config = dict(
    model='encoder-decoder audio transcriber',
    dataset='read English sentences (LibriTTS-R)',
    train_examples=15625,
    time_shift_ms=100,
    n_mels=64,
    hop_length=160,
    input='mfcc',
    spec_augment=False,
    win_length=512,
    tokenizer='char',
    vocab_size=32,
    encoder_arch='quartznet',
    encoder_norm='batchnorm',
    encoder_activation='silu',
    encoder_drop_path=0.1,
    encoder_depths=[4, 8, 4],
    encoder_kernel_size=13,
    encoder_stem='single',
    encoder_widths=[192, 288, 432],
    fusion='prefix',
    decoder_width=128,
    decoder_layers=10,
    decoder_norm='layernorm',
    decoder_norm_position='sandwich',
    decoder_activation='silu',
    decoder_mlp_ratio=4,
    decoder_head_dim=32,
    decoder_fused_qkv=False,
    decoder_bias='all',
    decoder_qk_norm=False,
    decoder_parallel_block=False,
    decoder_inner_norm=True,
    decoder_positions='learned',
    decoder_prefix_bidirectional=False,
    decoder_connector='mlp',
    decoder_tie_embeddings=False,
    init='trunc_normal_002',
    residual_init='none',
    optimizer='soap',
    beta2=0.99,
    learning_rate=0.0037,
    beta1=0.95,
    shampoo_beta=0.99,
    eps=1e-08,
    precondition_frequency=10,
    max_precond_dim=512,
    one_sided=True,
    adamw_lr_other_params=0.00079,
    max_grad_norm=0.5,
    max_steps=5200,
    batch_size=128,
    epochs=42.6,
    lr_schedule='cosine',
    final_lr_fraction=0.05,
    warmup_steps=1040,
    weight_decay=0.07,
    adamw_weight_decay_other_params=0.05,
)
Rows from block 12 of the audio encoder, named by matrix and row number. Rows with one number belong to one channel. Each number is 500 + 25 x the weight over its row's rms, rounded and kept within 0 to 999. All counts start at 0. Numbers have three digits each. After the name is the row's rms in percent of the matrix's.
# convs1: first pointwise conv (encoder.blocks.12.convs.1.weight, 432x288x1), inputs 96-191
# convs3: second pointwise conv (encoder.blocks.12.convs.3.weight, 432x432x1, transposed), outputs 108-215
convs1.117 107:527499501499509525471494515471487505471496527514496532506488506488491474446498473527562520542584495487534481465524521488512506522508482492516467472480470492463462499484527479486493516510510519498522510515521483500514483488463530509506485548490517551489468510514513498464515510513535522489
convs1.118 113:481495549541559483476488501512513537544446479547492509529481554498541492534503501515537469460535489509470483517500513480501497486519510504525477543500499474516483500492462522504491445500416511530507515481518478473487506491473464402480503501517492485485463476525528507508509458505504497521
convs1.119 090:507495456507537496482486491574491519505454482523514472508483537481515471487492520504531512449468524529500530514545473522514503530501494522461475494499511477533527489447486501475469559512513447521501514508509510480499522517478511498516519463533460478496526442496476555503513539508485507525
convs1.120 114:425534497479426449467516556518518473538502537521524525480505525557466524530514544520489517511500492507526547457493498510506527536509477491491499502470526539461522480513480496523508540467531506483502490526465511493514484517483528535509506479497502501481511448510468491476497491500505551504
convs1.121 104:529535506499468497521487524482489513478493515561494479520493473469503528449500538483481451484521525497428521515481523492521528508528508495500516509470472526512508481507503545504533532518531550457497512502486519534477483497475474489494513468461471485503537513476501484458468510504507426487
convs1.122 095:532519426453491462522509466525458508448507450498490549483505485495484499455466489502516512466522477487499529484425548478478500514500508444492473492458523528494474508501478475468463456474472560500505491516499491512541488516469509480506476471478491544481474502541531472464513532510529470475
convs1.123 094:476500477490509490491495473532514512496477497478509486495541462537468509484490517483516541456501523472519439535480536503530499492467504526437529526461532522488481451513470523467514471498534465470464518513516512478501517535493474536440487480497453490493476504501448508526497468500519486548
convs1.124 099:511555512483510497469559505559493508484488508520499515486571503518480510519472476459532482523475504510513482511476506523511486509470547531505475482503501503500511494531483448491506524511496506509501454508500498493537523504465509556510523512503542472479481473490471483515524465540521515535
convs1.125 098:490495479485504505517522499545492505510489452481465508506466551497470444491507504510488488479507493508509459520513471531505490508500534497384554490513529494538488493489513509531494528509503465516525496493507526502508495545453535475523522525515504482487506487497487567567503480499536470526
convs1.126 107:558517517516481509510512534497481477498504480495522499526464487503565506495518456484488513496526562519482559527526500533463488510501515496508485425493519495510501508480510502473513562470538538509503495507513514499517517501491539497494493462507502463528474535486478506520489507500492549510
convs1.127 096:509528463512504485504581467520510522496503477467515473457486482509484518508494486494481457487500464532482505457519521528483480519527494495477490499494504524500505514507473519516477510502532492527521465468528489513514502477470489476442513533490523496442451519499479545503475445492535485531
convs3.117 122:485508482477507485453474482496506494463481497503513498513513518498490531524456489507523525508489480493512473484506496501482488515519486490511502501505518483509487511482487509519512492539475479502484484493462504474487504475490508508484500478501474485498507488489500506521521492548500495521475513506495527452474482526509494592
convs3.118 114:505478525512512534493467510544525461505522487539527519501486498501509504494550510519501490524509506496501488551448487535503559536504474500566485487519499495496493473518507458479468506546539484536450513518466534496512520459480505474509476501477467536496471489533521483483499556490498529504514508514476512504517487479520465487
convs3.119 093:537545465498563508495525503507541511485474524505477482490471494490494512513455489508483493517461523504489490552480494481487521480513459498499510527518476501485498494504477532491505460467458507536507482537500518488527497485516494508506480492532526509522492495501544501489477514515504459495488550547484479504493535495464499451
convs3.120 108:528456505482446487469538516517498469493500485495490481503445520543512500519441498486503486479466504518486496487512519484552598504542541500496527487522485496475504440497490518534501521524489506496474547498497471510480502495517526551528521516515495493456520501500496506456506509530498522503455535502497444503514492503492525487
convs3.121 098:507492470484455524538495503528520513520513472491537538497468519505513529458507495507557492501524421474475521455537460503506492472494451478469513523472511486488492508489463523469511495506464540472492496544487526451517543528519508488503498516501515527494538484458499480466512509475513497464531521506474495471473503471524491514
convs3.122 099:495473450467550458541517495518476478508473491457476512485533482514488495485507505498485492490488551497528522503526486497473462495483488474428469475502486532474543475509481524496475434471493459517506495530482471526504514500496506463473491512486506533475494510491531508499503519478483498482503513513519485472464505503527509473
convs3.123 095:513458497516499523511512471460480516506506516486502503479511512547482463492440471458464504557534489535502499469477519510508488530480533476503525516495513517472451492497502450490526460516444523489497466518537498479500501503537503528515497511466491504471539520477492477480474486460481481520506446492496491486498493493491508489
convs3.124 100:506458507500505537492488502448468469502505476528473510480504496517499503486494544453529502491491496468491521501490535515546495514477489468551499506489494516463486475492543491514526554515473523501513485507515497550501524478516456542522531525484492479478537464498513479503497503446487513510498471486499462497502480500525494559
convs3.125 092:515495469472552500535511502504518484455476506472490500481493492506480533516473518481467507472465509464463521499501492457461539481515475503480474548482526490464507499476457572511479452525483485521507467496529497506510487507531510511499482479482460523493523489488537491492457522446500482479525545510502494480483487518494512471
convs3.126 099:513521494497511497452506486480561487491511554512467478529506530488495505512527526543447495493510496527511442506461521507478481532495531545524536505571475495544464487514537522525490565478531494538477525530534516529484478503477568474526529478496493517507463483530451497495496499493468467496515489508513495519495456502480532497
convs3.127 095:494496490518517504520476484496475509578520521525509495484485451487539512466479525504486557552539474491515487525510483506491490516480505498526519501468467491530523510520504486452509495504452517515508514482489487469496477525501526459455541477533520507515463510530485485484502523458511502531493499547504502506483542518481540513