A small encoder-decoder audio transcriber, trained from scratch: 5.58M parameters, 42.6 epochs.
Rows from block 2 of the audio encoder of a small encoder-decoder audio transcriber, named by matrix and row number. Rows with one number belong to one channel. Each number is 128 + 24 x the weight over its row's rms, rounded and kept within 0 to 255. All counts start at 0. Numbers have three digits each.
Before each channel's rows are labels from the 100 clips, of 14976, where the channel reaches its highest value: "loudest" is the band of the loudest frequency at the time of the peak. Only what is clearly more common there than usual is listed. The data: read English sentences (LibriTTS-R).
# convs1: first pointwise conv (encoder.blocks.2.convs.1.weight, 192x192x1), inputs 0-95
# convs3: second pointwise conv (encoder.blocks.2.convs.3.weight, 192x192x1, transposed), outputs 0-95

loudest: 500 to 1000 Hz
convs1.143:081097150116109099130160132122121138127107115126161129117090138124151144108141113093124126124148099128086136133144103121096184116115151124117138086119141123109132078102100120104124088138135141127146150115144136161103109138142115135132157126133165130153122159118096113144135134111143083118
convs3.143:141116164158144157099139114142131128128120114156139161144122162142137169159125136143173177114140146162122145136198119155147164124148136150164164098126160132152087118109137129171132139150173133120132130156161139149161164141134122166081166136094169118155178146168133164155154152116141099101

loudest: 4000 to 8000 Hz
convs1.189:105109116157099118155131119105143128128153144152129095139124096168143149104126142151177091115117126118135136116142119101086068107147128116125151124127092154141083106093111117151097127118096134097150164150156129133147085129129119138124082100108138142112126159106137114132090082124159159121
convs3.189:162148152118128146137101142151146150112137150111156142108110172128155129113173109111139108121123118172120120104112111124115155139178124136147122141156121137145102120150138135123084134138152155137161075116134146135148119112157148105126086119120140122182106146135136109120117170115122146181

loudest: 500 to 1000 Hz
convs1.51:121138094136181100095175146118131110079083117113141151162158123108169153112131129088156160110130151107095097122110117124154131156117146155144126112102154135171150116133132125104144152126158156112120142169133134170098124164131152111117110094131106106128090133114122125141095150151103122137
convs3.51:134129118101104111129154104141103144091131109125121101174128171147141110159105123123129154146152111140136075140125150144196139091102157123105129131142165158114125121083123125069119144109135100118144097100116112149139137100083157103157141097122106147165087136096174098151152111143131154127

loudest: 4000 to 8000 Hz
convs1.187:143144095156114130080060145125122129125112134160153084148104121104151156139195090136139131117161138116180116149103103116149088139126121098147145121119168109126145131137140173134109119147135126146131128158114143104162123121135102121130112101133153128139104151126152136123117143101119160130
convs3.187:139155132150141145148119176156119146131185131130111142112128141109132091150134141162157158160097146149152098135096144115135160151127124140129137123146143135128145172134146165132157141093108171133190078145124178176132138162142126129105164147154161144169176164131137101144144136111106188112

loudest: 500 to 1000 Hz
convs1.1:149164134120127104143119094099162145121108139152105122115138146134103162158161120098087124136141129125095083123124105118197136102132132076146125111156123121175183160118135120108134117120091107083155152111124154114111162127118100114125182096104083096113127118112121142155127112134126133125
convs3.1:148137148087123096142163120087108147112099128136139164106161135131099132157140111098133165177130179166150119118148145143137138123127160150099140159201150117105167131111116140106096137129139140142131128108128115106128123156112143108151146129103163160119137094123101164133109121121143093155

loudest: 250 to 500 Hz
convs1.14:153136165080162112141156106126143157109124074106138187131118127127112098113126145115096133129118117077136162135164122172128137148146142138121127092171126100153148127078111119106141129124144122142108102131119106116082141152131129112107120103102152106149109088106163147106137121137104110165
convs3.14:114140124110155149090132176112143126108125127104119148120101162115120104150124146135119111128109119093069125099103132101111159127099131159141127133092087122110095124155141144118162077110116140087130098130160139113150134142111113133110146149081096116147054085106116168119134130127141130129

loudest: 4000 to 8000 Hz
convs1.27:122093107127160149087125187183113134142137126120129145145141135147147091086089143139116120136113159110095176105162122125098169120123164152125149131139121126121115129141154103112121125127130139143145167105154105107123092114149132136138082136146140091126136111126137099110115106135137163123
convs3.27:150109093102087115137109145114127130100123158148113103104120112123111088150132145169098128131070102103123132149166110099128098150103147138102106117131128083108106091168113115121163173125095137107128175097099125107095132113125130145118192143092159130116116110126126087135124102144142101131

loudest: 250 to 500 Hz
convs1.41:126156178120158145141155140118097120126172108111130164108134140145167098116128113163149126104112110137139133127149118122122117104141163138074168099098116110100088128120132093145084098140137180149127131136153171152081091101090129134123090165159128117135078068095148112163095115122130119113
convs3.41:075134143083133168120148096104149138144117120144156120147124074129184174142141162093139104134125160139160147138176124112134148093113139162135155178166148135155165132127146132142097147094151127149089110099145151140131121148096140120139153172106165150147117134129182119127163096121109145099

loudest: 4000 to 8000 Hz
convs1.19:137130148159093173137153114108115128108119114128100096113132134106149110082137140137134127124127132119104108139160128109083116151141108133125106150122132140114133136159163142108141143107099144192131156087077146080128118155148137128127103141129151147123184144124148096110115127088090223137
convs3.19:118126122112132094111111118093131143057093169146101122143128130125103109134115148135126113110088116093148189141104108065128122121151137158141129101140134152122131122202120137128135130128110078123105129116104121101098149120121113122174137106129147088079121085145140082156145105148144109171

loudest: 250 to 500 Hz; 500 to 1000 Hz
convs1.153:115191155123114130110149109126138126137122113125132180101108117139136113115134133137139116139066144141138113170113125152108112135104130114147157151128121123156128112143114142133131125138111139187099111137101142142131139118155161113165124149124171110157179072170100124136138126127115106168
convs3.153:121138165154180108180182103143145122138131135157176111133106123148140097109166157116142128094170136119123085107129143143160133105136152106124137096140119149161122144088120137156101152160180169105080136179115122111125121148159118157136132109107152115121139153127125106115091149156106133117

loudest: 2000 to 4000 Hz; 4000 to 8000 Hz
convs1.67:101139131143111120104104124144123182133112114163132122093122149122102124143134138106116139152147102111146135133148102125099131117131133147117155130140155115142149123134138144111079109132133099125145125105101134108129126136134088148131134144143085128111126116126147137128091145126050123156
convs3.67:143111103168112152117104116133105106112129094151104095129094109127115157122148148112162103120106116112108161124129102122110120079161079100123143123100056119107086099132152102169127125175140085132130144119140107154134138100115149131097094129109116108109120143092106108116137131168125136114

loudest: 500 to 1000 Hz
convs1.85:122133128135133154136099096103120105206132166171100185128090105124141181120105124102094098143136151113173155110143108151119116110107091130113127104076149112121128093107109099096117094146146132142105149136116124155122120132105114147166126153143128154131105146165132128154160151141129127136
convs3.85:131130124116129130134122160163149112151190103101098082103099139075152108133133119133115110130139152124129121126097114126139151129147083134150097103146103124132123146144147145138137049152122131062138128125134172187086119128107095135129100129152142096114081175079148137083120139142104118111

loudest: 500 to 1000 Hz
convs1.104:150169102135128109144119118145134162101152129143111136109143120168144102133123118131148116139085120128107089119141105100145126112103106127153097086150146113132151076137129144086120159157157147100083158081129096103106124141128163148170146101138107113115114130157140132153073102109146107150
convs3.104:172138164155139095110132101147095141154130152130141125123123119105140098144150114126133160137116146159106146127142157135148142180136128129093154108132168106166116089132080154141165129140095119111145146168168132115138117108121139200088148123127106150166133178148131117149081160079091128124

loudest: 500 to 1000 Hz
convs1.177:146118126131137157113157144121177099100166134158150117150136123160124137147158130080102115146144074121183102094076180107153141119130135107152124102136159103136181130099118126141113099149114101136138144131115107116117142118136109098146143097152118138120143121128126118159109136138126134165
convs3.177:134148136151134108101155105128124140108128150153157135160110145171118148186118117129177211149129152153154122151152125144125149152094126160161154149127133147173081141149130154103141169141159159112128124136131133116152145096099150118117109126118113130154131106121111089156136138110168151123

loudest: 250 to 500 Hz
convs1.78:135148112103117130096115147102088158125123095139091127129123134113118123087100104143102110121071112151097141117116135093134175140133139100103069168127146099108130143182157128131117113118092145129162129142113128105156148174099095094107131154134133116121121112135157159112125127105132130091
convs3.78:130122151125128179147106160129121152157172160082125103134147147144107116154154158135142130132128091136092158166117139125112098157132155143108100114125141142131104172144170111125149141117129113130109116175113082117103111086176143154121130133100101154117111166136146171169122148118171197148

loudest: 500 to 1000 Hz
convs1.6:130063108100061156088130143133147118101121142145147123130106127129183129141089122100139124125115108093127105097142116116129184123124112120129096134111134088139100147163147105136167104140146129058091159147124114170114133140149103097141118117149124121127153130161069142107112129131154144117
convs3.6:143141160133132124147103176164140111163121110119156088148120129103139129156156121123114076130145132129108143172119124108111124114146130138162118144150110118096101123157144107182121095159138138165090144139183123145126143137122101107136112135182171123123135143085155123092128117136118090089

loudest: 4000 to 8000 Hz
convs1.77:137145124105162125143120097116093097160135108111143144130116058173085088120127121156125138096142159107116164117147140105126118157118154140117122213109106126152117151138122161123108146117141120155112130131114120107112141109154101134150118161176078180126156158142138098081132107110142148159
convs3.77:146162148150144133158091173134160131177162124082174116074119128145121185154127142130142104146158144082115133136121125132120094118111115144168123120082148118145128128148192152173145090127128130075149127151146110159135152134117104130110106161170133109124158131094120165097138117098137114122

loudest: 4000 to 8000 Hz
convs1.54:151117109132138138098147138140137104105062136143099135138095116106100131124089129119164077149152117109103130169140148102116124133117146107153146154133115149119156162082082115138155083135120118131176138170100115146125137129123113102109126115138117116089158124123158122112123124131140092140
convs3.54:133143164092143134158079139140143142132161107134138079157132180151095043161168098140101116145132132117130122108129174167160109153124119132123124093103106118105152128108113143120142120177154116105120136180109096141151124112161119171091110130150101170131098178087168129121102106142119154117

loudest: 500 to 1000 Hz
convs1.99:120114123172116134115120119145097137126163097162102083138132150074116200129149117132134106162126136135127112113131136113159130098105144133134091147138115099125151068133153140125122120149127150109149108108150140077120094104132133121120145166152150123092088152161134150086067124099122118152
convs3.99:161155125132121168146141118107125097125081132115116099093163098130167128130143144061129152159157139139115147132126137092112153081135139147118137154156117130163122139140146104144090105142152123164133159117113118129132155140133131112159128207089167162140145131105106133135149122128126130162

loudest: 500 to 1000 Hz
convs1.93:136122132137135156140088111134130113133166130141150152167123139105169113175119117074110127140161120143157109112113125106129141141123144142122159134128122189057143108126146085161145089102131136113156130117109095106123139125121134142124118152143145128135085140177130153142123139109131154096
convs3.93:097092102118118123160137125090153116106136150087122109127142132107116134162129141146140108118130111095114114154181160136128126080059175090104111145117134159144158134161135129180132112127142122100121122162090152102158144148119071126128144155135138126105128110114125129125142097098160130129

loudest: 500 to 1000 Hz
convs1.57:083087141127133079121135163129159111150181165122147105108116120114139133152133106159124128133180096107160138123099141115120190131101118134156107112133147130105129138141134165136138187116096131117144115103112143124107185111127181120136130109108105122123070156110124085135125183140134117123
convs3.57:102129117119114116148172069130094161109132167134132101130128113141122069148110126102154123132148160155150126147105155148148129115133156150102150138120138116139158147103131133125124125109121135116089126131120157129134142142097179103136117128094101148138114109160136105151132108148130145102

loudest: 2000 to 4000 Hz
convs1.55:138162125132168129149129100122121139107154164107105142156112091136077109148100119109125129140165179129168120139128112126113160119130091178151110176095151130169147116117126153134163155181113105113119119121135140133168136102108129133120161138143139139107120153127160104120123137122098162132
convs3.55:179132098134087101094163138148059154148146151130096143106152123138143115124134130186099163113122132117145120136142100151087153146141101141163135097104113136142120130117124143110117133130153130115121078129118104120162081149158120193157147071124126164150143107139085101127118149117126093176

loudest: 4000 to 8000 Hz
convs1.58:147158103156127139092142165136098117158103107142141103106121120120093145159146086144116088150116132113116120106088133128136090129123144131128091120111142169100136127115092106158148128140131133156133144142127114098140137136132083126131097124178099146114134115097126125084162075112126177126
convs3.58:157175137149137196114107127171133165152165128116170104121089169128174150112091118120153131121149111139122114129101125155136136121148095126112139152142153184139062142093090153125124143123128139115137097123150150138127153144152129080103087164144101121165141138146155129107126143100125161127

loudest: 4000 to 8000 Hz
convs1.175:118146130120166123138143118169158149114124143124081107094147127111142066069117145137145105112130108073135096128108165120151103120132128129134109117114103142158159140171159117081113133113150134106124185174105083139161083163136125133159094115127139139092077149159120086138099131101100131131
convs3.175:143158137120141085143120164137161107051103131153092159169118160135101105117146099138127151113136112115161177121140139101121130147133139149119120159175103146123109080116114152162135132128116139136119138066125116154098093172147100102138119137107193134135134092157124130093115150167125113122

loudest: 4000 to 8000 Hz
convs1.163:125125126141131129108140161165125121097156115098131172119150135168146139119131120139177140094099157169133119151164157150103123135128147153120081149142106139115091127088143064115125124111133105094145130118118130138142123150088104141147127143146131136164134120144156167104108084175110125087
convs3.163:117153147123130124125156157150122114166156139107104140109098180136124120127144155171161132086164153191155099132124139179121152135124088144158130125090154117080112127091145184162115132150159140105142119160125152147140149110112135139175114108144140154148164146187164154118137163160133138065

loudest: 500 to 1000 Hz
convs1.123:128119153105121111111098147070103162100096116117145109141120177151132137171100115119133103151136104122114121123094168115141161116091116143135126084153137069124145122170103172165147124123137145169117134140170167142132158124128160158099137107087106128118097128143126075160096158127120145120
convs3.123:130150122146123134123139142133116122171136123078109136122146148123106111136140109126131103128130106152122141104137118144108138106137100140125115104114140157119118107126123147109128151151143142080167160139124131128114120152081135086112117139128112121133097096165130134111152112107130168159

loudest: 1000 to 2000 Hz
convs1.22:135084125103126118099110121147149124062128130147131120143103132103112156122127165128147100131122126118048122135124112094120164119141145127148106128120168184132113143130138123166128067111133170142135123125142147081157136087142124133097126139138143133101101170112121092131127161089152136124
convs3.22:144107113154108149134092131115127092180157141089138120100151100107129162142148174126152141137150151114145171151150119105087126110125126136107128149125103120098169106133141095114124135134150133082166138120133101132143109162076070144139120128142156142103136097132094144135175118137162115160

loudest: 4000 to 8000 Hz
convs1.166:116121132109162090114083162125159128118115108137117096142121166091121155147139112108161073138159117106119152126113130147141093111122152133117146162109123162127110123131127124178126136128158106193119098102143105126103134089144115118139108145118109113144083112124091079149145132108133117136
convs3.166:174134136150105144166102126123148109124114149110105121120126174159129142135121133085126110120077108143128136133138115121158135148153121153111106160152131126115123085099131104169147084159143133141101107123149094109127129103131190135117135136126110113106152144130122181137123126130147133161

loudest: 500 to 1000 Hz
convs1.184:127097119147127155120164136188150091114180143120137128161147176066084104128100142127108129142099118109146116104125092138120167141089136146132148111133153142166129139131132123146135113152120140090110144083136115147129112143135155161101118127124157106117108117109131093141122172140114121119
convs3.184:161123125160115166130138165153117100169173092145112106163084133110134121139161099119144112134134152128105113128103152152152157116121089160163176087148061136132091117126167154161120113179142116115154103121163165159158139111128109141171098107163157147109155175148144115113108141127139143130

loudest: 500 to 1000 Hz
convs1.45:143118112145107138118115132157164136111135089141155126112097136157144146185116151106115112158147160134139114085103158156173128142123135120168121121092141146126152134139078111121103071109149080103089139135115067163127106154100145114161168141139096119149099123095167153126131147116113121152
convs3.45:135131148111135147102151103143118132119118157124112124151099143149082130112161099145144146103114141121135138118119136145092083129122064168133176152117116100130124120147170144145137119121107138162086135092147141190142123122083152132081125126155142104162150149145118132112127133123112161146

loudest: 250 to 500 Hz
convs1.47:115090205144069128119152143133114118123123126117108099123123145148107097126120137141103124146165116120118098111145090097093083151112164082118146111119145094129142105109140126142121109089124157130143085084121125104171122138098117140074126172125133135119152102113128106109147157139128150102
convs3.47:149138153116119161172135140091131089128128141118122140104108155149123125163155098148119140139145126167113098120115118153133143132167107149120107131101139102139118108096152141169141147155126149160104124181121106128148144133207117194067111129127127119133102142087085134106109139119107116119

loudest: 500 to 1000 Hz
convs1.42:147103165187137182129120138122078126130183152113140160159166119148150130120130118134124098172155133125093120135097133123135125124115144131152070097124161123136170121112196147139117114125109102101125131137128134105165148155155126123147125134106141111147137147136162132071097123166122151141
convs3.42:142145098196170141147112158118165134150124131111135087174095128147132147142117109134145127146143097082148148134144148118116143114099134126149111128088130093111107125164103130121155133116123123080146119131133180130111161129148091087143078124129113129119156090107124078131132126121072163094

loudest: 4000 to 8000 Hz; 2000 to 4000 Hz
convs1.97:186160125115135124135147128136102124075126116130131140111118115123153120118116148104132085136149155136098168104104148141182141160116128136097107127087167134118105096153151127146128102135101079149115147128109145118139121097142114125135090101144160164130108131106085161129126126144136182136
convs3.97:112116109109130149128122138104165093098105118142078117126157094123114129116081144109106096151112126078128139106129166113102118139127151129121092152117120113128144111111125145095175134122095110130132180097137149116111130121101156121074159127086137111098108088120145124114118113100114089113

loudest: 2000 to 4000 Hz
convs1.167:139128114128101064131130148116186110158122131151118102124163135120122179157132152097101116107146115107072109127142117086175105131145113195132127164142141122107152141118137185107139111147093164130140114155134116120112143102156093129157108135149128128080100108115123149118114162118109122143
convs3.167:165120138086136135100116158160165142097114109119108138123097181121134124098125066150132133153122098140150111116153133158165129169165117102111110165121145155136088082079109186159151151130134172166147119119147132125116119128166117121127104118111123155167109135124120115123045186106129119098

loudest: 2000 to 4000 Hz
convs1.188:093122137147110167126130102115144129112139181164124135103100109091122188163082081090140111163106142130077116128143135145157146108082119152161120119107150093091154147134115150131162124096100134134101141135149118118144169138139083134169132084103079113129136133126112128112128119102149150105
convs3.188:124144124110106103116142142131141140162137112138169127152158139176184088148130098139121138118157135119105120117119135111108148106151132154142124085101115175100127169100112094110100127115179152119117092102134124117131061118136119098149105125130146136120152113167123069139119130114117145154

loudest: 2000 to 4000 Hz; 4000 to 8000 Hz
convs1.105:116117144155120160131132122149145149130092131117154132108120124140097143086084119132168100176107134103157131098153098108083120103104105157153101113119067121120119118134143094102124127086090122097165140130151106123100151156089159161135112125102072118087157112103162142147150137151150110110
convs3.105:139155139130120144125166154150142147163144137156156141140106113119156122160168152144164175093149160183136114146102113128139138129146086138132148104100149138114081127142138132152089140111164160104143100117115154146161140139129122132193108130165170131155158119155166134133127175134119127138

loudest: 500 to 1000 Hz
convs1.0:147127143112056145125131129121137138130115147131176126108095112124150156089102140126140111116131124131127144160108120141168185136105104112160121113072108103126133125130092135180131096092129113176127102158115103185115151142085144149124127145112147164115145130169139136137133135078154066138
convs3.0:152151167133137149140124146128150116158136097122107133138134140137164169134141166132136082142155112105091128101116122104082102134128121123165116108106106109142095106133149101160148128164138116151176117112189110121086103125129077130131115124150158116110116132120101125091140141114109133137

loudest: 4000 to 8000 Hz
convs1.127:107125114135131111114156096141121107138199132119155139114153085126142134105120104118162129126170119178149098151112118105154114132109104165112104112063126132134121134121122135133127106146114119106143149143088115136145147094127149115175111097114122149141113140146165135128127118115059130118
convs3.127:116157103121134131099135116133107148124135163111172129127176130125101138121129135148161135156155151142124101131150138102106133175146127127152113151163116116095120114097111151128146163094098137126131096138112100089117088131110137176104168172147140160176154119171160162177141107124133126083

loudest: 500 to 1000 Hz
convs1.169:116122087138136122141115117129143136084133159145169100114143102149130088142097171096152141162117115157119129148128104136174139121160119115193154076129107119145127107138104105142185147125107144092123125147128115116153157108155109119190132092108109138120084137129163145105102097136147150109
convs3.169:108091144096146113119144088116114146090123141137153151130160129169136112142129098112107147155082152118130102148146126137143144162109131152083148105143138162154153125119099139112143173063134121145088124120148186128144109137102164139142166124073110129140126145129166098133115125130134145106

loudest: 2000 to 4000 Hz
convs1.9:149130110133114167152080158100158115167164135143125135116106133090148118191122149103120118127125129111115135127118091119089097141138117122152173120103134088120132173149135148162106102145107129155165154159129156114143147134165135162104134152150177171150158115132131111138104140133092109124
convs3.9:131161095106069087157146129126133118118085096120108130135116162154106131097124139123128085160159127111125108134111120074146166115108110115123066176133138134123117079120133147158144134154109106155143152093138124078134136097120167105114137183128155114122107153091111144094137118160125107124

loudest: 500 to 1000 Hz
convs1.46:113132101156098148116080099112121146115108127159192115107167129074138114108120150098081081142119135121080124147127102113127198140129131104133140138128154117146126118059168187094101128097102141105132138140111065145145149141132092109155142118125111133112133138155116118096149117113129107104
convs3.46:145118156130094174156097164117139109133134096102105103095122111123121146088129128128088098128152099100119139129146121125077037120157090092152071108077113097117105113166139114164157092149083101144144130147154111132107142120163076120101109132153133096121125146109115151077124146121098133127

loudest: 1000 to 2000 Hz
convs1.122:123125136099145129125117091128153119135087152175128081106154101146134111163131159106109125141114124132136091126123143126163080129174112148146123117095118140122118186136147147149118125144129102093106132172114120077138134109122131111177120136138106116132129110132163150116116118122180196123
convs3.122:135101083092101132145166121121126096119123103110118114131118118138137152155141125102136113148128175081132136130127110145112063116081156096155084144106157082124160179128135110117117136140140145158133135116123093087144068141107102113115155120121112155120123108077106156156116123164137116157

loudest: 250 to 500 Hz
convs1.107:093102151155127172112114121140114141128178131139121139110062131138101140116130102095120123132160121150118140097078159130174132166129128146153127099084095113093144143151145105111110124110149104116157134125091162126134109121154154137126146136146077131127101130141144145153129116123098059107
convs3.107:111128101128112140119128159113149143137112106114108129122145164144166137125122114162100118109140128109108094104152114135093143160123146092136081134115170089128176136144100139105123158126110125096183109092107083125093089132135080107166153150116130134103151113094093153071124113130146146164

loudest: 500 to 1000 Hz
convs1.96:122123117113108151125125102123125156106116130116151093105141140124111105129110143095101134095132078145143112110168136118125131129173130163145114128143131144099156164118126120102117127173125139135134133121159149146147138113142097148135139116104137147107136132135115172080073089106111141122
convs3.96:141170151140123125127114171166158114132111144134112121147142124154169134055130139110135122145109093122127117092145117087126103156127117148160090133106137100140127112119149084167175141153114155119145110101132165120124136118129162136120112145142129130127140150110113130105140170112113145092

loudest: 2000 to 4000 Hz
convs1.49:111107139105124115157141122105148144137119138130067139115093140107115165106109091121094118104106124129131127145170156122171108133128113104113128127100109142096106134138137136102069130128158145124123121159115129095155112144136147120172077082115161149148101093121107162122138139140143134100
convs3.49:150113115145155105104117099101099170071092132138135124114147120152103102070098116120105086154096103116122122113138154114105103137125135157113139122132131141173130136102116101137166130117076106138119152140128114082126111123129134111122148125087090107111147114136130123108152112108116127166

loudest: 1000 to 2000 Hz
convs1.3:118104123125144118151116130135114136110121123097123114132132111179092090112096143114141104146103091146112111095089169133151135124174136152104133168138100154144112173129160140121088146147154126144111113097191154077128144105157138092168137151163139143112128114126103130153073104102135132126
convs3.3:133098094126133108075137102091106189094113101136121088106183109127090100105095127125106094131125091114122172145134158102128089139100136150100148097141125118125122123123084116127183144121064086132081167103118114088105104112124125155128156137100069100117110110126149113116157120130123097142

loudest: 4000 to 8000 Hz
convs1.61:153119123141119123126146116127131114106084141154143139130133180101116138115122142140126149135138104122111119076131131126105125112098130188113119100150166117126158098126133109140164078114102136140111128145150108183139112128143185159151143133136159167102124141120154122150134110110099152114
convs3.61:118167106130169063119131114117105153093137120127163142142096127130127136169099128144136170158107126128133131126105128169156150136096156101168108151125134142112161130134095116076122137107132137116092096139098118114150105107110113100107101140155076107144138093102098113163121115129212127134

loudest: 500 to 1000 Hz
convs1.133:189118123125108101095176111123147142101116131155144101130124176129139186159128121120158091129145129090143138140131114094065125125132134096092075144137132138081116177106097133100105089158118148094153152158133125170121170119125102162113126115114131124092101122100160126133119140121106120108
convs3.133:084097148134075098155111111125127158111121141146128090153147096149115110125125157115128083098139118146126163152120114092083130096119136142084177088115150119157116129141089110134105143131156071132125157174128114162149129126149173153118105098120127119078112167139132067153181116124116117148

loudest: 2000 to 4000 Hz
convs1.158:161119114116149142142140157123142094123094159158118131154128120129144171145103110090164099130100135137099112128126119132115056141142116145122145126151124125123174129144150113156163128127109128145147090136128134115199119110114145128138229139182106149139151134132150103111117137136128157094
convs3.158:107131168127178129159082118142111111139125127100145139142112145143127141132120130136098103128136134138121142159151094100126065108113135141126148124095131107126144105120165118139107123128161111159110176127126106115147128131108161146120026092145088154118123165132128118114126137140130110125

loudest: 500 to 1000 Hz
convs1.36:114120131124126184124099114176125124111111133088123131101131146131125111124097113063153107088131131121159088150153147151123152108099140086108113109151124123150159170133151082137131084108117083130078106136120095096152124147106133103136142130135185103138103106119142087137143107133134091163
convs3.36:099138127126137167141101136126123098145135139107108088128079133104124135125163117081110100145082105120099133109109143091145143072123119140116125136073087144114100098160137126175146106138142111096102143134114155147119143083106108139123086114118122087121088151082119144133108119111097126111

loudest: 4000 to 8000 Hz
convs1.130:117091134078096140118095146150123092123135142147110115181157112074139120156121148130098088145142136158159135123079129088157058132118141167106089120086134143117126112144120134128119114100158149107110149113120148106159127109141142104073083190158146171096136148135120126132137120099132118116
convs3.130:098120099172186112114127147058129150094162102120127146144154143132079176129092153147118128154113112133118122120138133136169108164110125112137126161121091124100118124114132111148120130068138142113105091137148096084138140155110118100123129181185113127133164075155124140129159110134134135126